A small autoregressive pixel model, trained from scratch: 203450 training examples, 9.4 epochs.
Rows from block 3 of a small autoregressive pixel model, named by matrix and row number. Rows with one number belong to one neuron. Each number is 128 + 24 x the weight over its row's rms, rounded and kept within 0 to 255. All counts start at 0. Numbers have three digits each.
After each neuron's rows are labels from the 100 images, of 14976, where the neuron reaches its largest size: "top examples" is what is common among them. Only what is clearly more common there than usual is listed. The data: photos with spoken descriptions (Open Images, Localized Narratives). In brackets: how many of the 100.
# gate: MLP gate (model.blocks.3.mlp.gate.weight, 672x256), inputs 128-255
# fc1: MLP up (model.blocks.3.mlp.fc1.weight, 672x256), inputs 128-255
# fc2: MLP down (model.blocks.3.mlp.fc2.weight, 256x672, transposed), outputs 128-255

gate.51:170132150114127113093150091142186135122110157132157137120083135122149125089120136082118141107161123149077117083114125084121183119147137151098087125127130115141126107131158131125100091167122162134135108138094120151084113116091092152151152137115139107152110092121137147125139130119144159123150108135146145172092143123104123124151133159127111140153129124104168136114144143091151130135143
fc1.51:146134115126157115079099093114171133117072134129139116110088151140124132136111144138125105125128129137113111116156182105077118165155136118133082121101113152137100141107155124085102142139123171114127097164117103126147130118110108113116135141158112136151098110175192145148162170172089099120197108168157112168135123143120123148156121103132110135104153090112128066108097138101086146151154
fc2.51:144134099190100141147114143111126132168102130165111153183126088109118139124140080103174158100137158182078108119127090146137124095121095093099093122139091116101132124133159142133109139134129109136120150133115121103137134204085076160149141157099151099128125098096107157131152118106143084150098111089115112102110140136119141101116130147142158127169146149124174141108125118121146147105129
top examples: text has "wearing" (32)

gate.405:163141103087086093085178131127146150133105098133144150138160129110118146140095126115159117147144086175144176124133080144134137126102100133153089095134137111120130146151145125110149133098096143129117148149106167164117117169095160109087157127144107179120120105128120111109149101154112149144135124165116170148138089145127116133116144104140117121091150140132119113097130150146132149151130
fc1.405:096126160130125126137103129129094104080132108098131156101125122187144140105148132131129143118123113084095076137109145156124117136158137147105176156102136193102164134129167157164114130095128151129130134108100110130143161122171074145148139110103119123126124103147161146132120115172122083119116141121142137137108121129108130124143091125059147171146106172135111129142118149114152124097120
fc2.405:103109165132163117117114100121121131081167129098108096124092137161132139150155093199116177120117105118093124116087121100136177122145160112105177155153143143135129160114137130088129145115152127160162149161131123117126126118140097138165142153163099089142101144132153115141112124160138118104123140124116130100086138136114131092149126132161109145147130132165142129096104124126183119146114
top examples: text has "white" (47); text has "black" (42)

gate.459:117110119146105155115129102152196125131135121120156110125132145129126115118139169123119111110094111118111150105146127101117120094152163140122109145120156126181115124155134151158100138161123111101094165133087150146130129118129105147106107139154108113151147130138147102162156123130108128123088124144121112144119157087114144117118108133136135137130081155123147124107108106168075124115129
fc1.459:109160140135118185112175085153159101132137125097133101127163158129147107091142123157133132134106109133095111115132147147122144073168124118077107151137127158138119140171135131153116142129156119127136154129088168164091164114112097151145115114147098097130159140137148111161162106111129150099114126177126093132136112108058138103133124180136113153130100135135144107163116103155123100112126
fc2.459:141160097148127141125115134200140106103127115138166154129152113134141131128153152102112090108145130122070109101123107148125154152162116115088147119137135118093104101094106148142130159132121122126120138140082112139112164162079147129154096157135107130143149127129116091149120120100110103127095113177121157133099143100118131128129143117168102111125101183103122163158100139157100103117094
top examples: text has "text" (27)

gate.379:121137131111127129121176179129128126161105121143116100130116142095113132085112102171104078118140160126127148098122130208149110137092137139104130131109139114128116105146165166174081162127118124152131141079164125132089097140148138122167124148128085089131175081128110129087105163116120110169152168136128155131125108142125123108117129107150111137130115141163166158146113120126091113112165
fc1.379:109149113084124114148138099116153105093142105103095119158092124102155151162139096061195149125095124122105098149115121120127142107134134125178127132128134129104124098155081102115091129146141133099126143083153118146144118105115143129099136087112176123146117112132149087115131152143160160115173158157119132076113144130136138152148158113157121122144144109106117152131155151139136156120102
fc2.379:152117136092094117146159085105139104133103082123098121101151150140177122129164123162112133130128110127155125129146134133158149104120137129130158131141131166146114079120099124124136100156092101123123126126079149124141111131133122107130097114076178112150111134169134120124149074162154144130151120136072162094136056136148130150133177103111149127197128083100124117108128116168095147135135
top examples: text has "holding" (39)

gate.594:123142108101134131122123172095110109148141196068117158140133150124127105113144110142135143134100111135170123121147117143140158086121148144162120177173159147110105131128117133119103144132149106109124144100161121120117116110153138155106138155103124140126156105124058135135164134135166101101102133100126129104120116132126152151129113157125130116143154099138119105133128141082170072131150
fc1.594:131113201127111133138176162149145113113133131116140137113141106140142128137107078117152166146072157161087129115168078113086115147157124126122141163106106078121131106147140148147130096110176152133105119096110159117157116122149126110098092132138194105131125101145138121136147132118118167159171182134164114111155158130123133123098108090123149123121163149111123126123141143133125185149135
fc2.594:134125103148084109066168114126104154146124143143120110102189141120154145139141113130148085106116129108146101137140167158132125131135141126084140163173151167142122131086154084128154110141101112126137168136136092098136130106136122118128091123106098144138074112126133110131134178085135095142148138113132169104117112085152102106146131140103146093151129117106071121143094092136135095146183
top examples: text has "holding" (42); text has "man" (29)

gate.113:171138127097163144154148131131129142097096088155134126126131122085138154137143121145143101142118107150138105102122101105145096108103158110142104220143166126157109098127145098107126106106137168132134109129119123133104090121113109091139128110132110135123150127159145166123113102131126140128106129153190107156107162128102113110135152107113075112156116140126135143094116181119114104111158
fc1.113:173157145148119077137183148159114131132182144115183145126178129171099146133132121123106136095133122162127180149089165165124082115162138124131150183138141164170131091116120130124126109133169151174104140121135130111135085118128123078103135120118131129132134113152104119092115138105136116093115176097114120088115123133124136143149115149083118133110137063095153136139092122152125137104139
fc2.113:123159139090110124112101163133089102136119131127144142097186122115184155102156145088117138133072171116145146118138084128145119155082113135169153121161149118160087133122183165169149122139133139096099124127110141143141123115096156159110160166117118100086124141129133056099136098106147143126145151142116140112146104121135106166134093119129122129104140124117110109164104120138137116102094
top examples: text has "water" (27)

gate.286:167080143131112107120147106120121141143117161112093102148131120100105139130085107122127096106125105153099144138155132111129130107139136100181151102155092138132144134118169170139098152156134161101185125114156139141135138119162107128125112139125096097150100102126147130143123132133071139129160099149143127138096112183116151163102118099132136164151149110120133113130109108095100098150147
fc1.286:089132132118138095106129101107143131139101098133121143152117114165151123111093136188149121167138127107139166146171140150139138161123127114149115117108162177103194113102134127133110133146174145122122174112109118104119155104098118146129138130189113144115119123124108127118144111171088136130124113091170114093129101121117130083114112179161092145095145132106145106082131097082118051144092
fc2.286:083125145149118106132122111066138174128114119136113124126126118125164123110057151162141121155152114102109129123143145102094135139153156151167149123107145160115157115127151182114108151145128179141166165113114143121134127095138129137119102138155072114104168141128093155123139135109093164113169090112131117105098141132128102113132123118144136118137109133102148105111145087127137116108101
top examples: text has "trees" (76); text has "sky" (60); text has "grass" (29)

gate.66:126122173120163107125128112121145108147113128141088135096164136145144125159143142103115113141133117131131097170131103132141112110145165138154094133124152160091106138129126136117107126114124134096140115119166142094100087113146166103142163145114125149117143121141139122118153125127146111157104136107128112120094133138124139143071104142128169091126152154119130178116176108135170136092123
fc1.66:132088145138171120128056123121144124129107130108161104121110173164158124143211145129101136174131162117133099111111101145169116093135170068117085118101111111118138144175145134081112106128135144163101109076126089106129124106096146125129122119139120170148099130127124088130131116108121111108161084122092159136136174102083125168127141112135137104121168141143107168125169183153154109116108
fc2.66:135127103165154131095090136133130111109110150120127118145130140138129149156178105106095087135098173126105100113107103157126115068124126079104104142124137109132167156183110135096156146124147149139143081119105087116146173098093108124142088128122107147158104155117156118180135136122122138115166106171060148130140174119109116134170139081163101156091149149139131142107162116121112132161140
top examples: text has "water" (27)

gate.232:105115060149159122132160109155142168124091142106122121136099128129155145122121133146133121083084124103138132121167097166128121100123135087138161104127114132141123134124139114117146151136120122089121112171126134143142129150145107115152138138156159131158140119128130130124110151114123154112088100115150145158113109125128138113181169097121136124134124134145129178119129128129100152095077
fc1.232:117146177117131145140119144122139130140130122068154134131161133168113128112094111118144152153135138139099141108090130137151150152155156116116095131080138145098118145079100118129115119116158124201111110141169135103103155121150128142120094086118068111123082124117145158107124107143127126078163159167097142113145149107141104149091130141128145132111144110118112087138126135104144135180128
fc2.232:139127138104141103116125092128142143116141131055153128122146119151144112153114102130135163156105126135095126096147113136139198122138159146139140117103169123083118106106087133099090140142152126203097122140167099092146141149110115120127098169095104120145106146119156143140116099151118126063160146121099147137186106111156125096106124121127166142139136111127112093120133075092148144170115
top examples: text has "text" (30)

gate.36:127161130152116115083115129153152127089094112117122113137121138150101113077123148114092127126149142143128125127114123093079091133150099133130116149130155093139085120126120102108089137115155154095115140128132131175136154128117145163154121143101093145153182133173154146124080136136131138141102130155113149142128156169152104082102139086135149137082127132100115149140107170171119090114128
fc1.36:151083095167115112130198181116056119145144110152128124127084132142073112127121120141140129103161121164150159131087116135133121121159121156142197112087130126167119120109111135104163099177108132134121119150129111158127099123137128117162163125183141101099117158109166124105153125104116132082145158165126105143105116084122120135128132110145117119145102086126126161144147086097143166136155
fc2.36:125087117165124140131169133123116116136129136150133131103080123140119113137143140126161184096121089140125136100112162140119166129095148127130125109124108117138157086148123141124184106108132143125094129128132105155137109151116144127128096131140172141135123119159076139166121117159114123171112129110193091126147117139126151126127114135115127140185136073137116144146150148088153155127112
top examples: text has "wearing" (30)

gate.581:159127152084147131127130120120106124124073158106150139079104149115148131140130093089123075152158106112130172170163121093121167150114155116117100104085136108122132144135122141148121132094134129105080143108163099152114103080149091074164124105134155181121123112135142139097128131101149150143093136147162159138167092125152154096107156124129126135139124132113131126141142154097115139158121
fc1.581:160109142140153122153105147160106125123155142145110134133142125119129150141078122148156126134103119108160091132084148158130110132101121097118123141121102111130116115129122143095138103158090130143175098083121136123164140138129098127126146121133066113133112119160100180118105146176153112087125129108125146096113102117121131146147153115158093118116090123159097154094142115148091130178137
fc2.581:101129143118145103157112095105082133104140137136148103157092159094152147158130140155093126099115082144112143114127116162116119138111118125128153138152170111099127129127120174138185148129134130136112163135160091140176102131153137156130170134127153119150122120160110105146152118131142147077139148126131115113146061108091116141129157107103086081114086116113137134106165108135157097156125
top examples: text has "white" (31)

gate.501:126122163103113162103157121160144146087116110122161132172174101138084147163124129168074108131150150100092151088138130121115172168122153119128143173133127099159126125115152108115148147102125166115123106092099143143107112102099114122111163100131066143110130136112144165121123139121130123099119139118132129161129118092131115114144095175124098119094128099144162134134148124149115111091135
fc1.501:111091116116124164116137111156128153078125089144114103110142152091124118171113135142099143145111133106143147107149116126115110109123092140127128138125146097108121122135136104097127140173065120119140117088152168135133113162164123164113146085103123165148140154153102144150147100159136078129135135131108192131169150116108138142164128142138123122165136089159164106139097099107111139126117
fc2.501:129167125118146148114120099134125076140118113131105139082143143132151155132099096115117118139130128097146138100106141175156126115125097146154139119120127121130097116144123131059130163191094092149132123117147150128092124145131091178140117105124167119103137139137125089140146123134140087140134117155135161106142134090124129148178168094121123162157121162117150146125130097130114102115129
top examples: text has "water" (26)

gate.97:128147150156120125101141117142125101144127137131123092147107116133120108133156144078164168125111135112102088144128105130115091100065160141129160127175101075141162148123133120119145105102144119152164118184127164140154158123101118134171145104143104132093143138119120098162125154160144158115122109156095045136115162142121131132172136179087139127086123128136111144105102105110106151134139
fc1.97:103129152111159128149126146154133129149093132128163110073146131122123116163156128070092143134115138158149143092102113167064153133187061100146109119085130136137110115121147106116109146155099083134114124088158159131095118120129114136132115135128164131181148104137084124120137113093134158115134118110129157084125124098145117116136113113135141149111134139131120074124140155146128158116112
fc2.97:122095106111149106148136128064112129111152123141112113147147164135122088106086111131131116102161100169147138126152113150132140093136121114161120160094150160129119148115115137113144150145131113116114081067113112101087128129171145122125117169111139137174101119129151133103133099104101139149125139135109206081154117119132137164140119150114113131137124132146149112138150129171114160128152
top examples: text has "trees" (68); text has "people" (50); text has "standing" (49); text has "grass" (38)

gate.475:109142117145129131125119131115127132140095108119129151086100145141164136135131111141097144103123184145076124136095106149171129101143142120120131068118161168106087166130143145122089118149118125134124161084085147111156083103116109117118083139081127131125179111145128168193163145153137128144121057154166098104131137099165141119146099144131096131102099124118109125170145108153126168155105
fc1.475:104127156104142105134106105149154127119112096111136130120127171144122172164182150167131159132116116116136122127117098073129151112154097157095093119168109174074189109142121136126138111115137085092147148156101130164120163147106147138116089111087139134136145092136149140144138133124133110132121118135131160129179148124102169149121112171109110093093085072094081105125131146128113171160140
fc2.475:124116124124153127144105151133159129118096116114178131134150156094103128156149164093096109120163150137124164093124130069150120147131124121104082127166119119109113097155133139145126128103118071109135142123120156120117145141112144137111120140091147173119130101107165132111128133119071106111124122164165160103133155101117119161143131125113070147104122101092153088160163099118154161134160
top examples: text has "sky" (83); text has "trees" (62)

gate.353:131141107104110154116128125128143152127111091111130119136153164095117156091120146152119154125079092104140108155130126116129115142139131176184133134092120117095106107131129073131115165152130144125159143126108128120125090125119137173139125133109142138175125100114135134111115127134132125109148147156128163098130142168131115146156122130135150102110148156132157128139149103131095127120157
fc1.353:159125128114105075161111137123130152129105143103142117114115091120126154096115134139116094118090141156108123124096162172134112119115169115144136120147123128123123123110155140111114163149109116116100123114139147144132177123160171145090138154111134125115117151134119140125159121162161159146137179112119188068134129111144103108061133117117121098128151105142138129101115101161102154110157
fc2.353:083103118118144107169105137096144148143107115157140118141116130159125111145150130163101132155159172114145132084143080135104133135099131121113134168108113114115110076117140141126132127154109132139108097099120156084122068113147086130134144110102131135104151131100182118131131137119106089134124115102107114181091115109167136147150147152147134154159145138142125103114100088122150072120120
top examples: text has "holding" (43); text has "man" (29)

gate.65:123123084167100065149156160101126126161094118164109109103127149132156158089113144135125145152079131151102123157111128147159136096113160146148074159139152119144110133113158129145091117116143108154096126138103084133125074150139138158104100167096127126093098112156106121113132152093122163157093159140144128071121155105117142091135160144142178131138105140169121113128131131162101111100108
fc1.65:131152154120118123112085133200138149113119143137131135162122106085136119128160128147137130113105127082132114146160130096135123107118099103115118102129137155126134128124128122123121126132132133159151171175157166141093130124201130119146130146110126091123136141122128130167141151077117156076128102122137121184112116138058143118155147119168098140110120117103144131114134129153098160116119
fc2.65:149121113111163120118145120134149158135114125127115184131121112155129125088136113122131107119080147112163174167176109126144124144122139134146127130112158145128164086137136137176130183111132117132130110165118087099137120121152116156153070181144146101070104094099125140145126153147091161123160143098134152133116138127112107144106087139118084123064090124172141117131123101103128147112128
top examples: text has "holding" (39); text has "man" (33); text has "wearing" (30)

gate.213:153124111120137136100111112124121127086126136151123142129067160117131127112102125137143125160163129135099126149139144129118100110067124133159148125150144112136116129128133128109088108082180132139095136182136165103134164096129119141127103109160078121109143130119173135153099120194129129115079151111100112169144140158090161143152148127142127167132148146147127130133078115082124111134095
fc1.213:161093085136138099106132160157121092096132106117132136124076133125127136123095155165132107102188142150145092142107112125118081169081122122147139143143104102128137146126122156114113122039171175105123134164134154093134155106124149154126127129139095149124148153130174120142056133152157158116116159113093112138138150161106147140137118139137137144119130128142149165113106117081131122091153
fc2.213:122095100119106123136107125191116108130155133058122135129102149138144160155146122144152134131167127141154086142109137117120101163109128134127096112158118124079141136133125125126120115085161130126102110139130153143173148131128131124125159124152096115110114119089130117148096144160146151118110147126108101155148164158126140142138140174162120134115088112113120124123106130086114106134107
top examples: text has "grass" (38); text has "ground" (31)

gate.63:157163171138098123100115108123117116142153135149126132082143134144110116127114082129121141117118162095124128153096170157109078147128148114156117120135082124119126124154161103088094136159114160143106131125127131130160147128162130168142088145104103134131101069171121142152067132119116109148082134118109131175127109141162111119127121121126162104125170129087166125117143170120119164126124
fc1.63:154098110132125117096145135170141139086117127088106148124089138134103124117125135070154147143093093147136129137107144165159106120150171113105136141120121092104116164156141140156091154122146107113151138159117147154121120131148152077121118091145138113116123162108149115101170125106105140138161112147148153090114175097109131149106115153149100159116142132146076110137146094103122140164122
fc2.63:138157167139114086149142087133129112116142126095166125151138141115091130128130093126066149142123106125101117177155172152110106141135122134123164122117115107094136149122149139111125137115105141134119102098122116130127132124144144131132089138113149149198096142114175096136120160125130105128109110134160190088173117114153132111165117156126116156116127113101110131145127148145133135146157
top examples: text has "guitar" (30)

gate.538:164128140101116103133123130137111133127119123164057149143149090127136166104131156150088146201141140116106116160130117092100113121132128123166119126096165120122143150123154126093143192115155138114118123123135143171138087164077113122156121073102103128127139167131133132160127157169194113127110143144135094171107132134130129127108128137096146127101133109119145127116124109100111123121170
fc1.538:083153124131122139160118152118124111140121145066182073124124119101098073120112130133148139115138134127153115118156143125149179121116133137109132132143113116092098132136108110121117074136162100145174156141106148063146158096164125134134136157106162131110122170126120129159116105109115161118125140117142133113106116123155094140171166128156116117124153154124105155119142129119165163146102
fc2.538:128142158094096169135190150146147151151181125133126126133114103170078157123148113128158145142136119095129133135121138113118105094128128169114178138155114104145094097112108164151116173111128127070165098180162111147103105161132104151112129075103139126165132137118103095107099100107121125102167165160125113141117122161147136113108104096109141116084156129115120144158143104103144116119141
top examples: text has "trees" (67); text has "grass" (49); text has "ground" (26)

gate.164:083141120143144138155143123128123153134122133127107107164071126139110134109163152099138147156095111125134137113151094103105111150166119121141147099172118120149179147150073095098148120095091111076170125097143125127112109122128119118133126140125120141139118166137134127090096161134109100111193150142101095068085119198156101142133142145124114115125124142118146143126135134131182130136141
fc1.164:157101088121119089147175135145118163103134097149096126150120111155171160097127089138089182136140123098117102106128137148181086159137123151122139132088144135101139100139179165143104143139123081120095110166141137140119134133155155120095129117099113157121151126104135086130110122161145135135137109165170156128139155139118165120126145145147175183124090108176100105155118125151098099128134
fc2.164:072081132096128153116146081125134118168104131088130081120096107156124124117122136132143118127075140127179126095204111147053153135116115155118096138142125113162117134137140095104142127142144121145143110099142101101128078124127107158126128154118139080147154141148133133135105108181162097122168181120108139117163120097122124134166106140132106103123127152099097147097138117140149177111216
top examples: text has "text" (29)

gate.304:144087128118123151139115163124121133144116127156099137144156138103152158121084170107119103098102147150136088093135124143117180175130153116141164147148153149160148075105117130147103091139120149089171144115106149164109131131116101126123135149148117130099168138115150142162142087126122122092153107171182157138123116141138144111089143131117153142134167102100158080101139110110102140144122
fc1.304:192124147045126113107120128118118144145133129151118115092118142075142153074050157124128116168119176151145117060139178115109170157126129123121137101102131113124115109127124120115123128153157104140143113095127136125146134162112094128128119168132126103143174120142131166110108107161129135113154141187157106096159117116103093099155171172178094105160134117136093105111136145135105150145131
fc2.304:098107115177092122125117072127137136117118146139126121109156151091120130127113128119152072170135165117111108102111147163114119153121109165131138076131140135094141154145187126132154058149131117118080159121135151130165156160082106106120110114098096173129156162117165126122151138121122136079117123143097099163125122111141129062122128109129127116097138143153134128171139133133112120130134
top examples: text has "water" (29)

gate.532:116121132142141144174140119114093144142134169098182139133144123132152114107130137150123133111129113092165131119118134126154164128103143098144117182113155148146108123077139093153131157127101162086139134145081147116108135084122120107109124105130118133143106125085133113149111104105102096148088129151132101107135127141131119133136120113082145129137130122122130079167144124169160173114122
fc1.532:098125119162120118105122159128074152159143119154059095135150124136109157124123112127108131130131100142105072097129152132120101108159102129134129100126099131131139125126115132088150096082121121161140159127111110142140118172131124097157137121152145144152137144148108118088151126147095124186122119179102124086133109142129137138113142132136129150160113150119170119157134119100107161129117
fc2.532:123109088113194131140086090151108136099101114171131113117152147150112135144068134120138124098070134121133131167133160134157105150170130145135146117148155132133107136109127107142071168134106160122150125100117162128089104092122145134089136133133120155073118120080124100129101114132139138116151126100150141096149141154152168162120105061130132172073153157117148118137137139127090106109099
top examples: text has "holding" (35)

gate.504:134138170112139115157117142117114121119086141131118103127106132129112143148159163124138128155101119140104144098122168095121119046153124126140137134098080148092164151126151174121170149153116132136122164184168134112142088148111198090109145121162082110140134074096142152116156130102178147085117120078153146111116088116145094113150147140131118169114066121157127102115120127147145122107161
fc1.504:151110127115123121109112131117154153124150098077117138130139119113097160080126118170181087105125049131128166096152145127133110125125146134167123088111111114121121152120112116094096138109122141127086124132175122064125118170120151141127140117117152136182112116149098129164145113136117168104136136118136137128142128131179164139156083078134106155100080129125129133101113134138133139164132
fc2.504:090138105147121142149159167143153107101124137145112137163164129144122120140150123180132129123098172152127128113120076126104160171112095138117148159118135113121118089142139148120151119111137137113197124092153145139106136127145133138134089089099116147140147125161123119104094098178126134085136129142103111143092182136068105139134131147141123090125155157107143166160105149137158100126109
top examples: text has "wearing" (30)

gate.544:132156117164106127119105120126157130156152112115137162114084121113145118089103169104150148138099157108136168090107138116109153096097130123093091113133112114147136140129078068131151124130120161100118109173108117136159123128130131126133133104121123135115155142143131153122105135142134149135092116105139105112124121121128062146196179156119122111096115127140151158113145140117133122125076
fc1.544:112174186142157117137151202139097095114171130153111114115142116126133087140149144133175138117118122110164127153110097157118090131132149125159118099119136127155089106105150175112076099115122078128132132109143119149127140112097147111094154198166142135158111121168161134092147138098129104167149102147138125104120120141125136149135101115130148139141175156148064106116141130134136134122128
fc2.544:129069103156133100156123103099119120121166118146116089179145114150141143089132117127118120122114168132105146120159127133172180067143139112115155122107113162129126134140139101186110105122121154162140161141107133127126095130129112113104155158113160118112177114130133173159143121110163076108137138063135143156154086096160100119103117162154112115124113125135125115115128098097125142113120
top examples: text has "wearing" (29)

gate.223:167122107166152125170096133105094161136147168122147126137160086137134115123142135144121062136152149132108127147098130135109125114142143101138097134111093173134108115086127138087130134143136112128146128122115154170132144130128139106175127105106129130172088122149112124117105069139108129111088182169119108119118145148127120130118104144131132082127142147069154119135106107125131115087134
fc1.223:121124141100105164144152153130182143080110103132094125146172101134124119124157148121132133103143207139108134135132140103113192136098127153088150131120163115126133136128128138120167100115120096070109121156157099130095164062128161136124137140133114129119175120137110180108133130119118169153117136156082165122101146111099118122095126146124137126152115105159183161151125132112155113123140
fc2.223:148132111138105156168146166107133155114121142124085102173173076126161109115134140121127108100162157150130124112141126133088172148137121122109137125134155138123118108147124150141161118122109085093119154159171086136117178084119124127173114107130100151156162142184114143120134127129081141130107147184056134132089132110085124112112093118116134109181153103129199143135091124146139116115140
top examples: text has "trees" (55); text has "plants" (28); text has "grass" (27)

gate.365:121176141130120121123074091146153114185094133121153124101135122139182145111106082103116131142110132133137138135128134168132141154091113136119138142184154152095136106105130141135119150118111168110142124134125126121103128109130151143120142139144128126051125139123145122125095103116105161115141102153090093103089128107061090188125117131103107109131106129084124108133124164147140099146160
fc1.365:162116143172125085105105145111137129121120123146158137102131104107124100120137133091123106102120167161120119145146109149135091114114108147143120095133155120145091102072127145094130154121138102131143112149153122172130135138133121148129162103121174160113114179089155125157047159175128146094127105169156116142147141093137108160100129124130106092155151090158120149136115117095130135114139
fc2.365:076169125121145148122151104128145103107092141157075140143141169129165146175088136155113140136143127108158144141133157114072165120118132136115129153117126156143109094100147142101135104129094126138102093120124153095102136147079120150136122138134068120109156087115131141099156085071118100108161128109138118129113145138091136172144123135094124131154149183117105106129099121134114115126080
top examples: text has "wearing" (33); text has "man" (31); text has "woman" (26)

gate.267:122128106119137109139123112126097102148151081115119113141148151108140113125098097135110106121135141126170164077094148143177118153124122140121175140164138112147097071126110125122128171085119131168134163125131142176133149118093157178158098164124144134139110097157166119123095135129095080132111130158158117077140116134131135100092115142112175110105108103125132114135056144085106114140145
fc1.267:106145116100159127152093115138158126082104125098113176099149117144164153161142134116142140156113114113121112166148087121099136101123126126170132129148106127185167115121133148078156106112129099112130094160096140098141102096063132090140142142123148137131142085122091104133127132132127130137102152154128157156165136083135133122089153126101121068115105140146103087107129121128133100152150
fc2.267:098109126139123130162116078128138118066098142138119179154137108121130103137130107140103121122124128163088104080176139114106090063089179154154128143122126135129111129115123128104132139143165143106126106142144141115128148096156088108095118131092121132112140121164130093134147121139128118144137158128146139187154118129105147141117129106097125174142105134116117107121167132160148132125124
top examples: text has "holding" (39)

gate.351:120119153141156093155098146130120175112128109148121134135131139157110122130147133116112133145127092141129148097094123071122101113122117108142123137168109084171120136157131102127106107135083164111153124125177130132127098142119126128133156115133101102158100146106114097132098102152113113106090122131113104158139126144139146146135111107138142084138118172116113085123132160110133141107104
fc1.351:134131122144114109106155114096126139121153148127135113081108150115144139137142140136130162142124123113119114183147124105126107163099107115100111137133125135159140137087117127117150073096141156163106092127129116133106137119140106174113104156123106139141141127143144150169161188107143140135104155108165111116136060159108127123125087131100147142102115121113087134153121130128122142157152
fc2.351:122136122132108143155157163165108094118125145100098136147161125108124141118079163110173134156143124144135128120126113158116128130159114134144134089145109117135125092120114123160120127171170099150094158090088090138178122124113152129125091126124088138103116161130140112121079128118134185162122156131169151158098137180138110188126111150177116088118119097114113117120117124134140123077068
top examples: text has "grass" (31)

gate.292:124141105125122107133162131126168156145096116163140177126129110170103112136135156183104106177140116100124145163149087080121098109135138138152135148120146141132155141092112129122141158098147117124158107132080135142112134075127157094120173148095151090110163129117108145138105141183118087112159130137164119154178125137184155132125158154096136110182168125113124088093103130110104159134141
fc1.292:118089143139131153111145133083145115137123119121147109143148115107127158124145127078141130138140130113114127144121161118137173113126144085121095079121107178137185100137136091156109148152126142106148145099140116138149120112106121104104128114163093114144117134158106153120122152075083146175151121133103149138119181153098159133140166074150152129091112117138079185142154156133133112149102
fc2.292:125087171105106168116122130122136153131120097125108105100154122144154127097166163079125129153147139085135097168148160162138145142123158113078073118144142117108152110125131143169131123126134156112112121122170131141173104111114145115098143079169117108133111115145136165151152145156120162136144110132129090133118126149087152102107142156127127173101147094157097120132136149136140128135124
top examples: text has "grass" (46); text has "ground" (26)

gate.320:110129111135155095137136108123113098080165129119110134154133146118144105141101191122112117143104177147125100143094150112124127128127117130079148121119121111109085195108100129152089148039152126110138141135100107089150146133155108146147099173113152104194112109106126096125167100142087157117170118143130089164111082109132118127130127139167156130081143115105139105121133095145163149098127
fc1.320:131142135129118115146113125164099148129163137119114139143113147118116103117108130107101160082115140168101067099124150105104066132157091087087157142099077052110124150113113135139132186136110149144118142113110099149149149129104140130138151151110134112135117107101170135166141127098116110115149140148135133160164128199126096127145121138191132137144137084135145097117165134165137145085149
fc2.320:111105166150082120102077152148125144145147133152142115181125122133110158132115129130119173164131126103104127074136163161076135128107146136125113129149104073111139114175132175140134127183099140113154084102124125141067141170094161128132130130098121130064093109110137124142106111096122139147131143170166147130142119158099157154155154123124106149146105137127111129137128144107137076102124
top examples: text has "text" (25)

gate.83:135140126121126145110114134153129094083110068132101135133124148134125126113114141116128146145092160124129140133089174153149146099127112130148142140109080143128149148132083129108141134115131122123143168076131161100172059140131126114200158118112152187136136152107130145112126157144139145128140150073146112114157133072143102144126123113085100124150111134145114112145091143124105149140146
fc1.83:086110143129099119160115114127122125126105163143170130179138130119115089118112113092147156115112120124118126113156138140128123166144161091092130091138189073108137169162112098142088065166131115120149117155079100145112109108105064143137169114145088090115107130178085075126123163127162155131123138154099133140139113163179098128151106182117122108159134104119135110155144153152131147113137
fc2.83:139088092099140156124131100099114106152154153104120090099152148121122180138164097160106144106146112134144154115127110135143113154153133147114133103070119133176117138130123095153077143092122101110099100150114139068149165154142083143120098107130173153153144097156141108079126132152093112092114110120147107120117148179107130139087162094081103155141139128114159189137143127139101109161103
top examples: text has "sky" (81); text has "trees" (67)

gate.82:148098134121109109132123110124159204132116135108119110102203096141110162125135104134119129173162111122137117091149141097143127139127142104172087120114095175137106104128172160090142112159081142143092107119113166119138088159125117077124119167157117111138110097114141151136070165157129116157171136124143105123137114109136111096150149097170115104147145138115175109167085112086085122144127
fc1.82:153090128110118137158099126121106155087086083160120171153089110165119136113121080119100097160151101097089125104125088120124137143128064108121099141112119131127114123124101127162128119113140146136137121168140125124111131113165106113169126136112162151140138177165143095175135109157147111119133113135126126156153120180121157177154092128103151125077151140087065133126102143112146124165180
fc2.82:113098111099164125174095117114093132165203108162095186147131128117095131106106089103135125131130146139104134165134167114147121124123120116122111138104139141097097123126119174108129118098122110109129136084128131178138161119099147146080102119093135105121146133146131125112080118113126138115059128124125137118151118081153146180109145118124169129118142129166128129105115177160146115137147
top examples: text has "holding" (43); text has "man" (33); text has "two" (31); text has "woman" (25)